{"n_mels": 40, "targets": ["instrument family", "source"], "activation": "geglu", "mlp_ratio": 3, "qk_norm": true, "layer_scale_init": 0.1, "width": 192, "label_smoothing": 0.2, "adamw_lr_other_params": 0.0016, "batch_size": 64, "warmup_steps": 140}
Rows from block 7 of a small sound classifier, named by matrix and row number. Rows with one number within an expert belong to one neuron, the router's apart. Each number is 128 + 32 x the weight over its row's rms, rounded and kept within 0 to 255. All counts start at 0. Numbers have three digits each.
Before each expert's rows are labels from the 100 clips, of 14976, where the router gives the expert most weight on average: "top examples" is what is common among them. Only what is clearly more common there than usual is listed. The data: single notes of musical instruments (NSynth). In brackets: how many of the 100, against the usual share in percent.
# router: router (model.blocks.7.mlp.router.weight, 16x192, trained with AdamW), inputs 96-191
# gate: expert gate (model.blocks.7.mlp.gate, 16x192x192), inputs 96-191
# up: expert up (model.blocks.7.mlp.up, 16x192x192), inputs 96-191
# down: expert down (model.blocks.7.mlp.down, 16x192x192, transposed), outputs 96-191

# expert 3
top examples: synthetic (77 vs 31.1); bass (62 vs 21.8)
router.3:152123127119172178147120148145107092207179139156125193174190134118121175128171141132086093162096120131157069081105078162088138142180112080157129155174165122115106147147122119110111094169103160111115081123129140103201083144140134085140111076193076174144144157075119108202074089176115145171
gate.1:120183150173103177118101199109162142153129108121145159113213112149158168105140113109086081175077167142141131125110152147165146128172124138183167089137155207109116139118099063113118111057134136059141139133171110100126147151126125132159186198168138152133098082111166210175147143105121138101
up.1:101109116136139159123099132107075133134186197165172142102177104127113144080128162093094130129083096149133134128145167214079100072122157091142132098122117146154094175065185030117123061107154121104152141150101135082100094125081137106098082104138144120133137122162154096140163106121149040123
down.1:054205144139137117141173155103096151097117111169122125141085118074049195095137072111102153115118160159126101125105074137107073153103113099115116135159155161161177140168125089152136142093122127141082141103206189142140146106144077157118168063141108160122139106149129104152163088142146131077
gate.2:132123142165115058112105095132131187162086143162139117128150128099144086187102121163186135130111084075176155081140099091136111047126135140136149126119162107111111197029059126117119127126097135151095122073082159185144159041140165101135144122123116097122109066137119108112158074114147136121
up.2:167157135098147119122104154089109102116145120118096163101154144132134183127105154071162127088147126140146070115080100189092146138159123112145106089106113193092140062179136149098094113133148096115152131184191141100108109188143115147092111123170199158169163163129103192114139156160135161097
down.2:184114143140115166086125132134062157098143124115125149104120163106134071135044106118122110127116160135113061131088105078159149158127085156081076132186146150130108091146126100120146109055125143092105115135148126066110123101157164114107135162097125126115098132142050097106154139166167116102
gate.3:106077123172125078087104117117091131142074106152040097100121087171152146184130144073152141168160120136102163117084172165109137154097085084063131167166098129135105088112141097074129170140152093159143130126102138175097157143181151146123113147114115075109125179167037120078168127102129149086
up.3:194148167111084187135091110178176089105139119156196131125122141051125140102119106164107181138137078145158105190142145123142148083137106177161138132101149130124184140103104152158157113136095111170122104114086107121106125114092098144168131133141116154132104177150148112208141121153086105103
down.3:127120125141048151084134109077145102075114126108136100132087141092193133093140085170154071135159204157111138140153147147119162088134100172129126088147112132141098117179172113170140110094137034163134188123137214157119081113116114126107128163102116080152126142070045121194130113111156151118
gate.4:140154113154138137176107137121166130162137121088095135175142149119141157111115122127090166096148162134203177147134132106151128127140147089158154105079140137106130145201142109120154148149092082096118167107108057164069157123149126107124118177171155105173164112088135070131144144055141146144
up.4:123094062142146114153126115126127135167072113148149111186151166125110143152132144129086133091100089118114074100078163147149112181135039192083101100133142141127134084139161193117118123124198146128094119135164124160147107116107128131106191175109155165049192138086114183156111125086168137144
down.4:171120090123107169191112098201115163175192112144153136127103080123153109116073138114102126113117173141101097177108126214132161125140136112126126106127180101143131162117086190143075091113097049140117173117092139186079141120105143142119061112184143150084145150135168147054165161077183163124

# expert 15
top examples: guitar (48 vs 13.1); bass (44 vs 21.8); octave 1 (36 vs 12.1); octave 2 (32 vs 14.2)
router.15:145156104125149157171097150096095155156090130114113179128134130160125110165158077132117095140148145154139122089132123098128104106118201209171108111102112140099092123152100145108121178105157159066132204141102112115123157137171119184137167113178114162031081103140085102108150159162142150099
gate.6:124116156067149139181167119117071148182149118098144129127114077152148075166064103076121142121139114145121168158166077127138154170105157113121115156127117079114112035131117140149111132157204081102072128120124055124104081136101197103134112156100136103089100157087162114149097144146089091157
up.6:140107126123163166053116110130141170070152122099089183149046087136091072123102120127154166132196174079113146186133113139140104146124099134117123070136153098146155131097130134164083069155137128121082122163133080106081114121161161101186139143113151189096203177110105119125139092180140169178
down.6:090178169170165114166119175092160067101105149166100121165148148146126105102117110118120118108118119139118134172047138086132152107125160073158141128183191123103134105115103137162057138141134157090175100146128131105158091068121087094153109175122112105115159136162155112146129147162134082136
gate.7:176156125146172086077124128098140146103192139115122137098073142093136145153105141147103132166126081209140123124124129176120090158156136124120099140073131128073130160089104084132105167109077195154110103070120116099156097108150177094136137114083022109167059161159104153107096115120124165145
up.7:126108128134084123185111154160170150128140119128115089129188171106142103109142123151141171115125129136141126120090075086114102155093146203078157115106139146129145154092118086135108109159136149086158151117131125099108079123054171141143115192084119093121085112174164123079145140139055143124
down.7:140143142136108095163192153131142191103149121091172158118114133149113133082146143185125151177080057132110139129155130141154156107112145143115145140126089117091160175190120112170094150121151073143094117125136144135125091047108075137119159143170129138083124088120173092101155163148106178118
gate.8:142145158124078162135150134068136096146126135134058155153112143208012152096171151195152124129070129127111146122128147131059171127096184165123122102149110094083085204135121100109128164155153121104152130117129091083126177098100151109127134094148146133169096119126107095110126133180103127050
up.8:154088120149161172154170161165189131221118088076147091150159131063156134188131087156163120133189112159113088125160120142153123081151098111102126153144129097105180121083112152162110102129108103134076099085159148200111146143105108130141169102121138119119160098098174114106126169125158151131
down.8:065157081137172142125148109110153073119072184169101094075093123151126129142145166103085097099165143173108159096132118130111145128100084119103098138137129201103192116202087113124157152110171167092154104179116140132125140139087087109177111151107121174118101112103215136108126176175108156116
gate.9:126092150140085120095131078085154132204130112068073103112141127162117151113105171148086156116122172168103104131170064085137156147179135056114059135099083151124144150101098135149148167104189114111136174173104108102132104132073158145130159120079160130080119162149118123161080064193109159163
up.9:101091113062153154100209158128131072120106095169130098141080130137091079130125203087140134108136122094082144092060067136131141080151171106073079137110116147099134105091121097133135124147155143127084119102105118168092101105170123163168115106092157160135083146136150194123142165160130142147
down.9:050155132121113116123173075169150117070098108134116177141158142211084130104032155084149122149099151159169112131141126141123150130164118130143168159133109162134061121158186141133104153087106105143117126139154076135096129177102115167090087171120112097156152143127093125209152127095139137117

# expert 6
top examples: keyboard (77 vs 15.5); octave 3 (38 vs 17); octave 2 (34 vs 14.2)
router.6:152133121066074117163116092099151138120166152145156160175107163117103194180100078115101130167083155129120105149162157104122089129150167135141145078198130165078133070185124165060076179129140109125163124130165159120137106105125127106113143043116133146067118095108075091131103144063083164109
gate.6:131143101102178201097108123161110121078112136114126118116160115097141127116164172124152150092100178078145144162181121118098185123099153085124116140162166190176162150084165127124117147192127095134074146132100088137175135137088038127147107093128130090107086133083162111087139080113125103130
up.6:132147098150127129062093068160111167095126094169133150165177137152138076213133102103106137150138114168116174131122084136139116111129099103165137089091114113129130196141127189103140147164142153157185121147104123157093159122076035142120114117096126086140133135167084133112170151109119159134
down.6:099104137059152122172133114164143094109130115127123098150134090147131136101101132192113187139082115132119169090098114125099086088124059098127192070188156090134126143168132098148135161076123151142097099149163147167109090133105095154164081174199111071080106146094093157072081126081139099107
gate.7:132092154134069088112098121189088180140126119088116169162131144105102120126151173171108091132165057183125128178079119186148129141164130119145109134105067130120117114189070157126149156144088167128065096127111104153041124091117185111135157171057119135135148097124185191125116105134119118185
up.7:108146155124178153134124109081173096157124131148180121110133114232166153101094103077165152127081172090141137117140143053092110114096107128162143147136167172161104131069175127107100122124128099130140163076094141150170179157177117172108113103177133119086158152150077078169172148137166164013
down.7:132095096160126101124110080150112138144155132108144178116172117157103120113105197139144201152094166099117150151094151124150168110171105107075145168153116093127131099085118106148130120079145116109054063105144159063156129123148075086059108127184133123131135145147067145142127104134105103092
gate.8:155129090115179166131156142163126131125126112083132131144142126141178148169116130146153126043155132118077191121118132171138108180049093158164147059153117113135135134141116096118090125125091136155099161064097139166094148151166173162118067117059161093091164163148085071137106133133097100152
up.8:082111117104142178153165130099126062117130119137104120130123147102128150041135121118088119105131140135133125129104113106166115121142135127179090129127114163171118141136201086150127147114123123165159116175132095098119069126139094077136103163133144135175142141152114151170184121095059093052
down.8:121106114168137094069117166107108151072091156126119163136160152146105157142105181168103152070168154169166164034085099205144149094128126081121090109120185124081176111136115124167150116097115122195131124115148154136093039189164157122154157161130133084153186163142097177147096158162085141105
gate.9:104143107184140088075126095087192100086141146126102125089141073088165141114119108159097097120124110120125119101128122187174116125139124126133208111096184111164144136118106118087128075149141175137109136129084080112144212132126199178181142097097126159103109161106143156160102087098113132085
up.9:218136128141158097122142088178166134060179173144133120083193126165128157129085173124089108133079124120154153100087104162099068073093091153136169118116114128142119122111114091168072097153229200093165152154145098118106154136114160149099093115089149167135146148097139124178088141170071152105
down.9:169143118057183193100080117154102098119080105141096088185124096134081148117112115144127089094098145110086181102066168169148081146090139108145154157150070115109115069175151137088169112090104074106117174084159164068097187138119138103129114141156095102136101137089109173182148123107112080120

# expert 4
top examples: bass (92 vs 21.8); synthetic (92 vs 31.1); octave 7 (39 vs 7.9); octave 5 (38 vs 16.2)
router.4:101101081065127166137124140131134122150159139095127117060081084129081132054155097152197087092125182166169128130133100141144154160098130131134172162212155130146121113141151091111118102145148096075137154117131184107168155100170080136162102110103133123166141105185130086174127079186126138142
gate.1:157093133093155074117087125085139175137117067132111118125149093131154092121085095147162146132088132149097125143167130112157110135149141166113142116100081076153128157152050089146127108147079161092128110179103160208156122116164161088117149079141204115107116114184151139104170098159127111141
up.1:118075160192149113168158156117122129084104106154126100145141147151139074129107116132134092081168110109170104166109178077172145087180173120110156127061154154120121112107142138116094140100108088141151112115111140105150114061116139131100155117155083211156156178069166084176072117149139101148
down.1:133096101093122088144101203121136203116182144099128140171143115119151100108166063140135123132162069126087182168146121116185149153119125077171168161183063112124142133097092113128072156094163118108157144149110158124069181133107113075098157154173123172129125083089129088115106077141158158127
gate.2:151117102088117104114136123163083229126089118118143073090083146103181127160109159168193118115137136110106094109145080115119132097126083110120123138109218112137096105087133110110161156141164131092180084069138077096166164091087111157162184151097098119177121095132115143172139166187099124149
up.2:153167125049099159133121127096138078105134180101120173145085118128126121128146125107102119060140152103121165129090159184154155131129096121111152168074135177081119102124126169194124087099134171092142162132098114136111191151071133117117130121039151141122133132145128078130172103080116131073
down.2:086142103144157118110097124171157156085099076130109154092073105114152131136139078176137114105134125105120120067106083113109075134127163141165158120131181155139200184149162094132146116122203115125151107082112134112141131170148169069130142174156139140151133128126126144099118129132123108110
gate.3:170104161135124188118121101162125126189125098106103150112136146163109100174159121096126118140099215131126115099117094121150132140134178096158134154116135198135100134160060180190186148140116152152165129143171134122165157112167133152083114137087088168126136107163143096159156075144084129133
up.3:192137175104108144123111075187120119159160091152173140150132128167114081154129125093118086161123173129104077116125102165107142203114137076163207133111147081161106164170111189188163166115095130148149105103128157144117139141160121182070127130156121111098129060195095102142131077122075139179
down.3:161106144137117140162157129104063118181153081138145121144120107134151171190125131147124129146109090120106145113073104056146097160104082184186116109182230128175144089101177161122115109083094159115123135079131131108100154109134150074118190091112136129104169161096121163104152158200143132144
gate.4:160138090082174129096157087122077123171162131110158116088152172155129079131167083129092188097093111084023137095096135116104174194086116199146142122105060120163180152176104113130110112125145121155121152163123136126130190181113173068103118126153102102139106165164119180140108161130143087162
up.4:114149090075164107084117118100111133183154141132164150044204168147157031151178101118107145129131153153090138125115145176071119201111089136106109105111085133164139165136114088121140135113121109172083089107099119125126178175123123089134092087136113075147102125161113251125112155088130125158
down.4:149137088104096112157173088147043078092132130101152114134093150182127156101149133111121177129105171105165051112164185129113165116105080128149133125118109136130124092153126103133093164161108099111136134109084119123141183153181108111099083148137161127138163098133195107180153107187194142144